config.yaml
model: "image classifier"
dataset: "telescope images of galaxies (Galaxy Zoo DECaLS)"
train_examples: 44167
image_size: 32
crop_scale_min: 1
horizontal_flip: false
targets: ["roundness", "bar", "spiral arms", "spiral winding", "bulge size", "merging"]
num_classes: [3, 3, 2, 3, 4, 4]
arch: "resnext"
norm: "batchnorm"
hidden_act: "relu"
depths: [2, 5, 5]
kernel_size: 3
stem: "single"
avg_pool_shortcut: true
dropout: 0.1
widths: [192, 336, 576]
mixing: "mixup"
loss: "cross_entropy"
head_dropout: 0.1
init: "orthogonal"
residual_init: "scaled_by_depth"
optimizer: "adamw"
learning_rate: 0.0026
beta1: 0.9
beta2: 0.99
eps: 1e-06
max_steps: 6600
batch_size: 512
epochs: 76.5
lr_schedule: "poly"
final_lr_fraction: 0.01
warmup_steps: 1320
weight_decay: 0.4
Rows from block 4 of a small image classifier, named by matrix and row number. Rows with one number belong to one channel. Each number is 128 + 32 x the weight over its row's rms, rounded and kept within 0 to 255. All counts start at 0. Numbers have three digits each.
After each channel's rows are labels from the 100 images, of 14848, where the channel reaches its highest value: "patch colour" is the nearest of a few named colours to the mean colour under the peak. Only what is clearly more common there than usual is listed. The data: telescope images of galaxies (Galaxy Zoo DECaLS). In brackets: how many of the 100, against the usual share in percent.
# convs1: grouped (8 groups) 3x3 conv (model.blocks.4.convs.1.weight, 168x21x3x3), inputs within the group 0-20, a 3x3 kernel for each
# convs2: expand pointwise conv (model.blocks.4.convs.2.weight, 336x168x1x1, transposed), outputs 0-167

convs1.144:185092127163118084143136096102114170110119098134140132083111071091140124121122041116112132108102152096093166088154184060090155118075086103156142167117051180108066168086105172130142157059102102064092112144127150166122118146114144148114169107137157131126172118067106083111172104109180156125121150141131131105170139121121083113114068069157125155084137120128143154088084166056096133142105063137156119130137163121114172124086183118135173138143119103107162077116126107094062093125135092150092107094108146115098136146159169096143174112071139150086199121141123156103083157108
convs2.144:109108074132148091098155103124075150158153137122091170155108152110107143103132155097066095120148127139117129068130137156199089074105099120138114128158133124142163171161160111138115157152150113125144157113094128157099084127116132113155143146125086108106098108118143098033091154157142151181099211101155154117134118097149091114083116128136126125154073081130095110132104099184139176075108114148104073047096077158164102075182070113088161109157124090145060120125088114084078171134141192080127162082089101118105
patch colour: grey (65 vs 5.6); brown (33 vs 12)

convs1.41:131154119145082103165154202170167178087132083088083135133151157102137142131124167142138128100089145114057151121153131117127114157153114155132119106126114076086108117115117165135086141134085173150148147134106101111156130154128167103097132076045127156115146105156140065110117159144070104121171162159150138127157177148107160083136114156092097147066089137087065106102114155182188190118128133141130096148106046053147178077074165098114156172164122050101113131131115141113068150146059157171121118127099111120156093053134101113138104124108170153125148154086053120123106133114
convs2.41:097067179125098058161076088081135099108116096118101116143140139156095167137061111154124084100044119101116137148184130182113163131069095110058096137084118132119143081122138106171115140101114142176115105149061102148135152111132133107149104143159077123160158113084120173110132114124169136126139140083143150139114085106138181079118128164058149162092164060133048150165103114132130161118089130232194104156151094132137114084139079115144135093094130151100134163089171130161112073125141171132147111112115111061103
patch colour: brown (36 vs 12); grey (35 vs 5.6)

convs1.92:138132135137126101099074084121155171169120123171176135105088099119147140103118178077141114096150121140111136163096071098141133067122145164115156150110100137136149116150152103133102094120148114148119112183142176137193120128182126059108112162103181177084145130051134072079110110098100162140168136241168114104148150055079100151129151158151102119162131096111159107138143105101122107093092082133169177088126119121155160155119167087135139162132148174127106099111085063116146180148164122101119122096065129121140165130160121153093109116138136071131189203109093121091092072061
convs2.92:124087128098120108181163163109145115102118145161113099089108121146102101130146100093068104111110108140131123119096098179053112122117121105160085118107168150091132105070114165087198120114131149146124134130131174083119088095137106111117144118158128089056144170142126170121109131090131113112102042126130132108098092117163071112125111110112129114128120093118125071137139092094142078103090164129101126141160145130072195102175116071097097163104211065093132094110143160125159118016133083127145078107113189091100
patch colour: pink (33 vs 0.7); white (25 vs 0.1)

convs1.124:163152156125160122137114165120076079209105106081098076106123109125137130109129144147154159098143140166082144123153185113119121093143110102133182059111136142160167138144056107085147142116095084135110096091086160176073126066054129140139115125127138145159120145137125127137136154178085110132138121178143134130071126122142085176094105099149157094143115199143135119160152112081106118151091143176151178135102103087115137188129137061116149122150171070106131145148179167205140104138134165079131078075165067140133140105178168104090200172082104111085177137077122150157158147132
convs2.124:094118138145087062123081109055151075185140116117183091125085098130129172109133076113108155120151138132124082038086129025166147125096155166091143120166107109110160111153117074161115143116127141137155167090124086123080114073063151181140107152123085077111088079139121106090094110098124097200076133104154141121100118055134098111130122133074159110135094116132162101116074126168116172083118151156102099127116051134154092071074022091124126098167113129079117133083113144155137113095133145148137149127094052093154
patch colour: brown (46 vs 12); grey (40 vs 5.6)

convs1.165:106069138126141114123117125074131128131148094128176083116148169129166106122088079151177208119115126093119087130181175154140119115071066113124098085144150132168176108106120124168132102107167084160150062172164075071067087129137052131131101159112104121172148101155144174144124159149093139132105126103101164177103109168111133138161180184124158098075098119116113130108149133068180092115113123135159086192189088105121190136128123134133146125137110090150096094110115122108132123137179180164181076093098156117094180173096128140155139165111114075139158150156138138108057084074
convs2.165:114102132130076081102148162119100059130159208130075119114113152173118128142074153142086091174137074136112145096112130189151069139103075127138119150156116141151065135122109129140138194132119115140094142168128127117140140111099132086154138150138116033028136150157100027050160111088122109136113163089073124143123112082104051123118077138131143146126111140117070148156086143115135143108102162145146101096159131161133117058080148065156132104183118119110137120114144139057146126111081098084084080115109141157117
patch colour: pink (29 vs 0.7); white (25 vs 0.1)

convs1.81:047072103112079143174149168117179141113151142118080103152099124135117109147141121135133095169128106146112146126103191056126121095166107168113110100119142096099116124124182067160112071157137083058091115158034133145056170109113105089162110111151152131160149087170150143080140177196131139138118090051065042127127135166145160164050101103135160170107145165152110116090129098111109100124147127121106113120111118137143147119140156151156136127109122186139149149144104087098084144134139159151165087132154174160135140110094128110138162128121129120124041126100140108146125143225
convs2.81:119130122103061117157175099114095156075090096168131161111092156130114107123128108100132151098133135186161109121098142129083114162122078057129115115112202135130147128125066192109132059080158190138120073107124187128107131118167138071092126143138126149118138194149162154106126109152105118101121050086072130102078136112111140131076136120117130118121154118083133130105114062133164066120101145083125138089138112100072142101187102098082120118107147055091115115105162137162148165082070146107113141091144158120096
patch colour: pink (38 vs 0.7); grey (36 vs 5.6)

convs1.109:169110140134099163155110091126118103119116132112109131192159166143153137179127086072077105134157113045095138137088131118147089109136090153176141131124049163124144105109135137098145137104126131125133182125056187143094127106101135146103176117100160142201106102121183160140133145188149133089173160070039090085091168149117165166121155152117096147124128164141129088123106124138136101138101126101148181034106172142102079102100133089131133165151177158140080180105120143154091128128142125110109096123117103172140083133152124151109092123154114069100192194165143117173181101055
convs2.109:061095161154142107148140154103137129064082136097079076095092099107150156167145129125140135145102105132061137085131109123170111128121147150117092118103106111157101092132114091091087137142064098116138139122107131180117143161078100105159130105131145153138150135105165112150108075151117155157154157141140117147105095097091077087151137146090131149172116095097131180123096163112168114060091165124132153125112096136141173147171118142131091155142146160143139107111159220206131007110096082119136144195101167084163
patch colour: brown (53 vs 12); grey (30 vs 5.6)

convs1.65:138113167094117150127088155083117127106149152053134180178159093149120101174096092125138176136161162113140117113134108106124110102110123084108141103134135120161170133164132092133153104136158112165108158116135144099144175139145109109130150121175186114121136112075183132109166051078156126098189151115134108103087090047154111088143022050078065066173143142063118122066101137106150167110147143143121141093137144112167114161128085092166082162167122169154070112093094162135112117142124152119103192136030149128096135120148090135140101124112104112089158142173099145169139159113
convs2.65:119132161052127210122080080128150141062110144103159102080118194144135133069131104133104081106116126103125134114051203088096154087168072135115176075106122147139105146170116149119091176104122078118153155165090092117081120114085137133117122119100162158156132145134039109140159133060133089131081136152143177106180088103180155155122110098110186069126107144087101160129185171124082100135129145178104117137118166133134086144133172143142096145130135114165119147148096153100098152149121138101110184100117134129113
patch colour: brown (48 vs 12)

convs1.132:211137180190104145113093114164090141139133129162103144150150105087127101093122132147092153140121177152189187125136169058124148130101121077105137075122082160105125151145136164122101147104108148159141133136140125128072101115087106129149134126082133133089162082131131084113136130134150142183139150136117120056125102096118042127142069145161088132092149098077128161079128184164180203144123124128137170145135205078145127124109153129108144128142150049148160127146154165143108102105086104095127145047094110132138167161178183142157162128130138095071195167151215123117118101101
convs2.132:113152087140092080094176102138101150125164117144080140147151118088062171123131120074151175130154093139166089128093075129161121129154138090105102148182134137144141136178094147155098138137175149187103146085119142125165118096126156111144139153132115159176117120128096087099089147125126143161094123116131130086115104077131137119066111146144109099168104050133153091101101116138156113093032154109077079102144082156128095040159101150104066180163140104176022085143160187114093151162104169046145186136074106155151
patch colour: grey (73 vs 5.6)

convs1.32:149122111178133117096052001157111115169136134094075079093150159119117102113100072102123145102116159162149112117113140114093073071074099117137150136120110122112063098069102123138116181148167146133177180088146132154141101123158073121143113113124133143182101139145114117098165147129109154114109127092085141131035135168112161189155142130169142075167124073163128171157165076132141057089083148081145134150167138161138124148147070139131132136174159060100106106122141098144149116143168154132180115138111091098156172156103115109124063096090079115124133149142100109146081100148
convs2.32:120085172106138178132128100130164064116125130079136150078158124131155164149117079165102171189142140109109088144122182152094123139177093105169111130126175079108137148130099126172158161093149164198072122156140122130161117153115139129052176169148135128122117113168085109089165187132153168113061148162066155179145119144153126078141181097085229176092147139146159157140135118133121046123113152167054137133127191130099102111160155124175086076210068112191158134159118152073148180153063113151099132089131113152138
patch colour: brown (42 vs 12)

convs1.39:167101116106136182129115092151138087141154141055126137106072117151117115192172103089105136116137120164161168107105104153133116166106123115102063158163120146165148175140166112093166049024152128136095155144122087144122109098088123155087129142141091088068153148084158134121127096130136130149148088096067071121058078139135087106121129120148157169151158147109145122132110109114068070161173135161113159129082167156159133137176129135169030086107137127116143130092125107118152117062117145112116097109101122105107199177160112102109150094121182101126126142095134110053188180133
convs2.39:111129106130118143138160124116097125161161097136113107134126125125075105056106123148112060046132093133153120138110122152153063158078098024152124116053082099189140178146072124137179118081123151140109116138133137116096102100166108084130131135090140083122079139197115086133146123131153063099091099110125155112111138126211128127083117117088138133119141134154110188084120146166138161108136118156124142126147122116126118148139130149135104193113188060131056084167085138108142111138107133113168180048149187108122
patch colour: grey (71 vs 5.6)

convs1.4:136113172137102056105171152048142140092144180160167154111168132107167130094107126139167121130108129125134145138156137100156177071128168084081167100147118132141037086119139074115166168155103124121110130161150075122125119166097111150143048093104139096115125138153122159155112142113082117176105185124153099172199126070186083032124137176081108139123143106164172138173119127124121159101138124114143162115184178074156121135156178120106136152149138085143138085123133101104133090067120057094179125159104123122177110177120144148161104109104065134153177170123115123139093135144
convs2.4:089113151154083093131091135116032138126133119118101119164156189097106127102115110114146117116124116112089096078082167150107134192102120117095127131102149051139124100098152092188093130034137082158075078114110117123155148122148116090161121131144122103161159157109139165093138126102078101086128133154104139131031115127093175120114124124067080105116143114127056136136156121163122099116137130222184084120109135137154108113132108089146113074089113165105128169088129154098120073118121099101134100136110111115107
patch colour: brown (45 vs 12); grey (39 vs 5.6)

convs1.98:121167129080119152040133154161092088159096139204189185157085125125097083117137062126141141113146101159155064100071127110089107091193160140118161117101128125129169133096118156104108183184125108089096132137179211137089123105147112123157072118114118120128080127136087143119126078133124128139142136080117156136093131132035108092070129109056165103142120087168172161123140126104102097114101099129130103163098112185134124122084113184138113170140161159113100154125146080044139113131117156062083129095140151143142185124102188123153111146123086128117079096108094141146107130096
convs2.98:172146154076130125065156111138190079161136181108132130103175129123116104140156164149124148096101192105152128151147209115066146155134149147126084122089116149074137156158130161114107154126182106087168154196132149129144135127130114196162184149166098104122123096150179125080135167170153122112083129154175151167088142168130134113172148105089132158148143093138147142189126100174159077078168187138103151154155129198107132092131147165114127122162095086171141154161160139112174103095175086159099101134142158120093
patch colour: brown (47 vs 12)

convs1.91:111110150148127075141164083139134131140126100126144145117139099092152148060146172177090190074106158094164150113135088121156123136098164145129089127135112106120150106103164146138086080052125133172111070125158117101106091149133147122117106063097076111151099131144132169092186102072132099157115186147098149099134164059151127051140102110119090136156129102157131158083119104117178115127160088149076130133072100049136132150204137184147150133158103145111131140147157160042155111119179092192134137136090123089116076156179157080156121085155115197131083104157097156139125107085
convs2.91:131158093140177126139086111122092156109116119090189110101093115178099142127139133049172110152125119165175120081035124150151149131158097069151099112131159103105102181119147111153112113137173158125148152125117120170145143137162084114151052139115119139156136196126085104092133148106123135194088166075112102145123095115111098062198127169134137049131164082127133112085101074152103149106084077065141128113138159120130099125125110128052103139125126153124072129127121109136108128147034150115076173132082141134123
patch colour: grey (44 vs 5.6); pink (40 vs 0.7)

convs1.29:144172109151136097124089152202172151168137100125135118070083103075131068079093085129131141057152142101155126099094085114113046136084100101100100126165085129103088107163129137137103155128119130102110179107140094120154086145113127137107121122095102099123095119104076082040210156108154073120146151128079144150105087047113121112067127146114150097087108133095079149118112186135126109140122112092159130143132111139121116101104121142093114185106135082094159137143150062103116190085102189126178088087159050145140097144126120094095085111083150092090117102161098099156136139165
convs2.29:121132133103209167096120130146164111118130110149137154172127086121152125153151136113070162101183161114125164092191170121134161142109171130113114123081077082173137165125109116164106143156199103076099110122174111111125202164152088134073155149198120148164119132124147120082144134155216142171144119135156187156092081176156163148084140128138193174123067135121157186153161128136198135122107101134166151158108178118098111113148110123119143163151124120141140205171101119167159144122125133212145102074155094137128
patch colour: brown (43 vs 12); grey (38 vs 5.6)

convs1.119:109135075156109103167113161140156166098187103098065083120161154106117072094130138149087084124180094150162130115096096146131083136161128106109112123158167079149144024113115123152141047161148139131117195189123152129118080148139074106120083150092155093061100135121165164170108114082139117104147146162162103151193119113177093147123166158141167176066110106099083045120167116204145118135115125101133124080131124152138122124180107092117092139107152183175134135155115089127094149203143143169137174155112143151102110122108124135127171168117137126079065140117112156155133154106
convs2.119:113164119071075148146136090156152140116060142103118101107187117128132102078063110085136147158071167112119135158119087154079172160132091118140154157173177143099109103086082111115069092123173133074109087122088179086203121158147093146114099156118195153111095195060111109163164083081092103109099149072133135139147110111106133131140104084114161152093129104125159124077168112103095081071088112110148124072085136131087146121129151113102109170127082095126123059148106083096108125115105153144111137126067133153098
patch colour: white (59 vs 0.1); pink (39 vs 0.7)

convs1.150:150131147161158106120132077155070068170155170132130153174127141131120140114197122139048102150105140099132115147057131165116098134156065031150174123161100110113178136120118097118132107129123058182115110158084081098126143153150156122127164096122118144083163155124123145091149142165142146134171129128155168162119096136183050123147110116171122130123106160136090063117141150082132166073112088106143174090116153114092124122144151061126114111138123111092132114115132088181181095126063166147115158073104117103138188138152198159061099123156064147128151182117119140108062148138
convs2.150:172095156106108111118078177097108066110130182147138142091083092119083137094130128147102161096137112088104140076119118164169147126110021126090143228116118072140121152178135096115112107064109124128053141091090139134097205070115163099166124144145132119150116172158146110129128098133118150164123173108146123140060129160139090102102065149172154124148135168122109102143088076106095116094134107126148124086117116122118117124178157164133143121128099170145084134127158100157084123162078131084109162154111130153122
patch colour: grey (36 vs 5.6); brown (36 vs 12)

convs1.28:131099143145122100159064082166132168143080145110083111131093111127161090118107068067111050097133069152133105093135117138160099147165139099097107138115107150118079112080091100118128139160193187130193155093177129139178086112093097153112126111106135122102107165083118086054096143136172095133137125157142121041097135147123108246134108116153122080170114086120119154168119089191114132100105112119155109145159124174102167171101117165151089134164138146126137134145145120134088088134192125143171087108037108109107164124129090112104152146124145182142159162087111145136131129190
convs2.28:075078134114138158174102095052124124135153161041157140041105130140161131143095113173096166168088110143120123163155194165100117126168052143127165117097164103057115129165144137093120164058115143151103102169140105163179136133145167124097174094153106104140126143086074115139131129098162092134092130135103146127177125117059115114143128146108200176121196170112134135073065105123118046160135089152097143107085127132123095086164136141170145079157080109149132099111133080110145175141072144145106138098136110131087
patch colour: brown (33 vs 12); grey (29 vs 5.6)

convs1.130:085122161060117186069136150133130098096134147105124191089135152114144102153128193144143058127117091140149106136114098107111107126165123159132106124111151154133214117131135153138092195124075079140147137133100183095122127105038160141103147134101140076094106142123101178146089168184151085116143137089160120138111104162109121171060130125149174097157116094135151129095107109102114122082149080042086122043135065122080133127135131069136122117112134106113117132143128080101164107158128080095148100101037109108102146097155104135164108140168086128131078099148099094179081151175
convs2.130:106190084086095131107137088188141150135136126143151110103158166156132175161121099171168065122173156167113211189086073179084158121137137124099113119140169134145125181170101159111087081131102129120111134124117172125126088197175111130089104102114092144128163098095088155167182141094123152180118088118164107099145140178140183137151144116068149087107121131110137163089155173160143119093145107098093144116133134136125107176149129138130117147114100146079171109174135098113105148133143196142113187151127119143070
patch colour: grey (28 vs 5.6)

convs1.127:160152138194137091153145099132145188126134067120108085099120129079110158093132130156149161151139181114096154155117155089131180109080102151107076124131075133088054121108108139124184117082136089096073081141144136125085112121093076102131154083127118123104150121085109114160134126080141113094122112135094121124125124098126079093030116126069109165098149099154159155154129166067061146120125141093074153135153183151131169145140168114125197124119134123149169064098153123140147084123175086135142082114058067059125127168158168133102186145113156163114194164156172145093140126116
convs2.127:167163029132132142105233144153132182200152145105087206184070173100085125117146181091120099102116125141116133115134089130186083077138120086170109170129115123116157187119152125128110114186148103133148168118142117172125122176117123124153160126087124104099098145153158100050087194205151089150103120133179137182089159128160130139117166100149091118167109125135116144164141109157200166120138102071130063106086126136095154147101140116088128133100137043185088116116098152091132174093107139143138182089149123106057
patch colour: brown (60 vs 12); grey (29 vs 5.6)

convs1.151:165109098113106078150107157114127129154134160133132118145136130096072116094084090161125117140137121083120089133155144095135120053132088169131170104145122132057100148122173114096108125138167098109072095139142084154136131151120147085120186147102148166053091140118127147088169168108188126092125096104122111049144099121109139147162162095164093111127160036110150108120147127140155135178154111187148138170138063122121022110131109102135059151122144145130115183143086083083125109140174071116147064097164151119106166129137103076118098091080175130197119140143076112083149168169
convs2.151:098126142145091086079132116169046115118149130145148150119127106086113115130122105146153077114158120173107168128152101146109118104133120099113103154102098143140141114175121102127102116133110091152091157120177130094133080132076126130141134139138048146115202142127127143099107071135165096110113126150138089152111102140077109085151132170166100131134084143010122161132161113141147195126189107184112163129131151134152139120053160136145097146130142132164103101164139170155132131134140127062108112160134043100091
patch colour: brown (53 vs 12)

convs1.1:026142163136161191098170142116088091128122143084158109134146111120135090070103115138094063152066084129129119112077093117092109134130112000092120157145136080111112122064113122099138138136125110138165095094138038128123114167168103093125054109119113090050127158090152219143140155146142145102139074084067114143158125113113120110131139092138130086176131097145178104134163105188159122129153122160157162161115114146119132131118125144163131165098143103102101149130109136175173102148188073139152120155167093105097098065103102145129151147144122138134154130130141107095167159120
convs2.1:154154113079146120109145151143161191146162127096169160102141177128158140126165162115113111106115080136082112123189121090101097155191124107127102100076092184138145135089079136091152129163112104150113151130152145120126188180137095167156158072148143168161102128188151128115107189132159147118095107136168180150114176124170145103144236155169162173124113116153100160135147085155157113115182126105087093145122157142068153167108221138060134125153144107199124112155155189062210121150110106121134121152187140114154
patch colour: brown (41 vs 12)

convs1.75:118146132100138105060126100120136091089137092010098130160186128115061107143137147139119121162163066066112122165151089116139099127108103095145116126142123125130119148141087115152147109139080178156170090096130127135088116129103081111170089170168112059103101118159113176165112032119066111161143166114108136093110165118133154145123134103147085081150102120124141083114104156089102094118168074083139076095129035146182179151163091138095128124092073143128110121184157175134122133122127106100112160141126192116081161153103100152076117146066125079124158142158109151133143098096
convs2.75:181105084136152122089171132102153162153096152087082157116126100092137125115134127063128153148110109081164183154167154129164118122137121161155151158159068162111150108127106090154085090145129096152149191151077156094111157131104039138154135100107153173127064113115154065123068111100129144175120146128135145149134106178080130130134143113159104164101107064148143152166161107165220102119143080133161116109081162127038154135086126115106153158155162123152135103178095154199162172077105164175119093091110100149115
patch colour: brown (50 vs 12)

convs1.108:043093085116137118133156134169180203127124108144092140099133103084154105132146078112117133129160152178079159070107149152116107179164183124059060143140097138145086115121099151152121140105057141176149093127122105102141120146059092135114091112101098105124133139089155166172079133066148151096153150156096109134128137179143120153130204077148165097081099172074082143131086160120150173135130172104108124116122150061084145132129131133128164147127061159146086139136055075094130155162120152087097085106118107114126142136167093072156147124146161123135095118129156140075132123044
convs2.108:131154104099123092119103136161110112108125109166124135138115125156109153160139118101079090091114092161187141146104128140100089133175152130204085105115145095137124132087134168094162134122160114156145157086155180098148134158137053117183069135149104155133107181163134098199109063087137073166147066103139117072126126149131141153118167094146191099161090110067108137118160143127159067107114149110171073142175184129013174067157156154127125199093144095155167080182167185108164137080113140134145128114091149123023
patch colour: pink (36 vs 0.7); white (33 vs 0.1)