A small image classifier, trained from scratch.
Training: adamw at rate 0.0026, 6600 steps, batches of 512, held-out accuracy 85%.
Data: trained on telescope images of galaxies (Galaxy Zoo DECaLS), 44167 training examples, 76.5 epochs.
Rows from block 6 of a small image classifier, named by matrix and row number. Rows with one number belong to one channel. Each number is 128 + 32 x the weight over its row's rms, rounded and kept within 0 to 255. All counts start at 0. Numbers have three digits each.
After each channel's rows are labels from the 100 images, of 14848, where the channel reaches its highest value: "responds to" is what is common among them; "patch colour" is the nearest of a few named colours to the mean colour under the peak. Only what is clearly more common there than usual is listed. The data: telescope images of galaxies (Galaxy Zoo DECaLS). In brackets: how many of the 100.
# convs1: grouped (8 groups) 3x3 conv (model.blocks.6.convs.1.weight, 168x21x3x3, each kernel summed), inputs within the group 0-20
# convs2: expand pointwise conv (model.blocks.6.convs.2.weight, 336x168x1x1, transposed), outputs 0-67

convs1.114:128173077129115169115122148084124178118106140119158146081175188
convs2.114:126138156081147103129082160174124118152090172056152160090111077109150106159101166132140085134173163124066104104124015161122157110133151144110075096145142184156143163152119166103190107096143145125177133087
responds to: bar: no (30)
patch colour: grey (55); pink (28)

convs1.83:115125065115123132134103086114203070140126114072131121095098129
convs2.83:119154130074143085159096157143086208167097163105090156053102107103222117056147143083085039108080157098132110146087106101144156141177151149114159106151090126182084137151070121101064116111116068082145196134
responds to: roundness: cigar-shaped (31); edge-on disk: yes (29)
patch colour: brown (53)

convs1.84:147135126084109150151090132179145101100104162154109178053098140
convs2.84:124119105145141104108106139137120113153083098142092136075150094150091097152115097188102138088066154105090190145120094114084143117154081073157108097140146160125118110156112114128118113108159138125141109126
responds to: edge-on disk: yes (52); roundness: cigar-shaped (35)
patch colour: brown (62); grey (27)

convs1.107:076164123167105104083129091145166127135109071117084084139167150
convs2.107:085114115148196141108095140190193103133109108127138107114050162146138149062124083172094098110123125021143099064194112129094104131064127120153176090140112113141073156198112227168119176073103181105131152128
responds to: bar: no (30)
patch colour: brown (40)

convs1.58:076132131092115160159058085124105143064123181142126136128135153
convs2.58:110175181150138145125149173090088114064149122112150105106068150134109096196138108097172146107130111117111107125126085158139085148117100139113131125121148113119182132102117150111058136099128148128098141136
responds to: edge-on disk: no (51); bar: no (31)
patch colour: grey (79)

convs1.51:126094113132110101073120120117106092102093139159111066081091069
convs2.51:131143125131133081109140126231140099125093142074146155100112112105112123142066123140167132140139134069167105109098195129115122124118152152124111057134087101061127138091186117070095113121206101146143131182
responds to: bar: no (33)
patch colour: grey (51); brown (39)

convs1.151:138150109183105104092153088126085082096091157105092128101137073
convs2.151:097086130140135154129075113160130102145088098144089080132086115144134049059162093139091073097156133094073160125110123080105126081105156112098095124097107055150109105148113111148112125104137065106108136080
responds to: roundness: cigar-shaped (34)
patch colour: grey (57); brown (41)

convs1.37:167126115140056113159118090086136083131095107066098130110103103
convs2.37:097097108083205130164037092175089140165131151146100125164110132113101110093122124100120115112075123155138117108136102079115170116142204137068126163154115176111144173070143099127097117075151086086189079046
responds to: roundness: cigar-shaped (28)
patch colour: brown (73); grey (26)

convs1.75:080149137163094117113124106165116103045144143071173128155124129
convs2.75:116102085103133076090091105094123060175106125141072125123096143095102128161133156139129126164105091130118095107132128162099095096052106120137085144117126137081107121090103110126142157121195096213110102104
responds to: edge-on disk: yes (35); roundness: cigar-shaped (27)
patch colour: brown (57); grey (33)

convs1.99:141086151131100166120095194220126117108114135109115144110102111
convs2.99:062083138109159149121104099105125084073128098165071056108099128145106118149120076115088160137140131144060128149145119084118133057028126133046099067076118126120107126150117157135130154131146109102135061097
responds to: edge-on disk: yes (50); roundness: cigar-shaped (36)
patch colour: grey (71)

convs1.162:110135099177171130133112102149135068095093110184098114065126114
convs2.162:128112086107137132159101116126142102142076082173123078106141151165138093119088122190058110142127072081104066143129154110098099137081087027132127071143073160099071143128106106154133146098100117139087138162
responds to: edge-on disk: yes (31); roundness: cigar-shaped (27)
patch colour: grey (61); brown (33)

convs1.81:121131096117159133121103087093096127100070149132038131108160151
convs2.81:091143168137126165125108141136149115141122140136144099133138142165128155195166107098141167131088115075140120100141125114171165185059116185137080104152126162110114124147172160129141154117151163153183125160
responds to: roundness: cigar-shaped (26)
patch colour: brown (74)

convs1.44:129149146155131111114133093180131099152131060128123062087132070
convs2.44:126168126169140104117141105125146142159126112166171085088126085151126029087123137132176068154188072143145205118128118115103087135061127076092105101096122144141132162139130134172106150170107081086126141143
responds to: spiral arms: yes (41)
patch colour: grey (70)

convs1.163:098139065133130107029127135109103088133139112128106119094094110
convs2.163:123140092137135103130139094154162107118099140197157116133128151185102151116108169184139123151096105137146096148165073068131093135108119128111145120100054105098076135124022141154108130112137140127095123139
responds to: roundness: cigar-shaped (26)
patch colour: grey (85)

convs1.142:163140134186080194118165138110098093080098100168141130114118122
convs2.142:137137142095126126141122102083137147181148132145126179125148134156128092187112125108110041138063136109144074126107116162125109108176094156175129119079147157119138093181167123108136157160168037099154108144
responds to: edge-on disk: no (54); spiral arms: yes (41)
patch colour: grey (60)

convs1.57:104127144170150136163121178176160149120081117147148149077153065
convs2.57:075116134173173123142154100114161110091163101172095134184126141094083135070122142077135091108139086141115097092109154084101090199130138128114104129116124100106123122120142128164072110020096098129116097176
responds to: spiral arms: yes (40); bar: no (32)
patch colour: grey (88)

convs1.46:168127095157130100150104121170074091146142104050120125101132083
convs2.46:027138080071097139082127064153112081110102101132121150112098081156082118148127084119139129172143140078121183121106153132124128115108151116094118134106144105100157054087130131082131140126164148128112084160
responds to: spiral arms: yes (43)
patch colour: brown (50)

convs1.72:058086075148131166172107168143151094155135151124121154147088143
convs2.72:068103071099123125149114145148141171135033148085109167068123105115168085053168112112091089147161117065071105142083132108093129114090122055099135108085072111140142115132161163116072149172164152063157090128
responds to: edge-on disk: yes (25)
patch colour: brown (50); grey (42)

convs1.53:124083062094077170126149130138088103121106114102089112171104161
convs2.53:102149119132131081108085096059178184043151147121158110152118146099122096131119161065120136113132136117081067082150068124114095097171096173092191117123136135096152119145120098107118145132121119055092187135
responds to: edge-on disk: no (52); bar: no (33)
patch colour: brown (41); grey (30)

convs1.149:095149118088132095131103120079142201081124152139188111146119164
convs2.149:127123124066123098066076102193019095166135154192109086149172090126119055081108133162076097140126069109034109124086168113119128159129149061113111150129078106143116132117103090115095163126080085104117128125
responds to: roundness: cigar-shaped (34)
patch colour: brown (62); grey (29)

convs1.13:143109102173110093117070128128118145150206160122075121160111159
convs2.13:175094111119139112200088108110156124122096161069124153156142119120141153168119107134110076149129097155101096121070133099078135118153150136148094057144118125129138108120127138161117072093040117130164128095
responds to: shape: featured or disk (67)
patch colour: grey (43); pink (28)

convs1.66:113125139175125163052139082151127111084099100148130120117148062
convs2.66:086135076118200095110133137095110068124141126159106079129122121062127120128142131122093158130103148134109103103127103077130073103057102112091094107139100163106089082137092123126105154125163082179056100136
responds to: edge-on disk: yes (42); roundness: cigar-shaped (27)
patch colour: grey (84)

convs1.34:056073081121140106113154085121124122118144141135125088110062154
convs2.34:091102168098125136152113150110099162156144122116143186084129050141159028157108088107103109112155090175076126125080152116076130103149157160113134083154125114105122135133128190009147151104137150153146125120
responds to: edge-on disk: no (61); shape: featured or disk (61); spiral arms: yes (52)
patch colour: brown (76)

convs1.120:090131072083111124137095063129138111100090110090090153092157150
convs2.120:105104115131146154176137167123161073127154114143070132179096117183145127151165179126143104130164085188155079176149108141095134133103147111145146087098099087110126183122163168105146167101133106151150130127
responds to: shape: featured or disk (71); edge-on disk: no (56); spiral arms: yes (40)
patch colour: grey (51); brown (29)

convs1.35:094136109070045097143122117118111095123113089070150124110135098
convs2.35:153115112164135130134125086144081101156138120156143113111062137102170137152089084163148076179129101093134116213185107165129142106130080119094101124185150173128123131162080142109138126098153106154131097127
responds to: shape: featured or disk (61); bar: no (30)
patch colour: brown (57)

convs1.3:143129114107150183199100082141106148151148087124124136081171090
convs2.3:078026143164167131137081116063186070097133107123099124125119107053147134138131113152083115111105159127109128115140083118108093074118081132075109111080089071124063130153077149178126194091136149140120150113
responds to: shape: featured or disk (60); edge-on disk: yes (34)
patch colour: brown (49); grey (35)

convs1.165:169183098140150132078160112136116088162163106188104130104095158
convs2.165:058066028125104135123160110108151086115131084145140095145096136107135115107132155131105127080082117165142124149100109103086090116096108103076125069124042121139124092135116119122132148136127046122100126145
responds to: edge-on disk: yes (31)
patch colour: grey (63); brown (29)

convs1.154:104114088144129088114175119093142039090111142124085137158151117
convs2.154:142097095115164126124116117122147062166129134178147108115142086148115109116094141180114108110162139128098142133128075088113135071083107107131122114113047114159122178138083162112107078094124090113111118119
responds to: edge-on disk: no (50); spiral arms: yes (47)
patch colour: grey (90)

convs1.158:146173097084154151086123106084102136102130105160104154153067177
convs2.158:059090086138127128108103091126110103076127124145117123123123147130158129113159046111096119075083115124143132159145132140097106078082117097035090098119060133145099113100100101114135147105119083125111136095
responds to: edge-on disk: yes (35)
patch colour: grey (47); brown (41)

convs1.159:125076098111078097126099134093108122141120119127155065076143188
convs2.159:121150095153105118114109128145152081134146129136144144133156167130093143111116134079094123098104132139126108040138146142083084173078163078100068133103162151146124136185089182177197121102158134151150109115
responds to: roundness: cigar-shaped (30)
patch colour: grey (56); brown (31)

convs1.124:124104092107077104126190105115126133083129168108108171171177100
convs2.124:108050060149131133152106068142137102126174124112135113157124168083099132087154117111139113091129124090168154158118171036146081160138132103155142096108064092141054128129173109165096105115083144131097095084
responds to: shape: featured or disk (67); edge-on disk: yes (30)
patch colour: grey (62)

convs1.161:158089163135078082137166131148059133150129140126119066095150113
convs2.161:109127135137113129195104151137128087099186130109151104093108131112183116163114098120121069095162127142073140181193088124124168181100122093060183131119060161125149149167131122113089108111082109115094087153
responds to: roundness: cigar-shaped (45)
patch colour: grey (63); brown (31)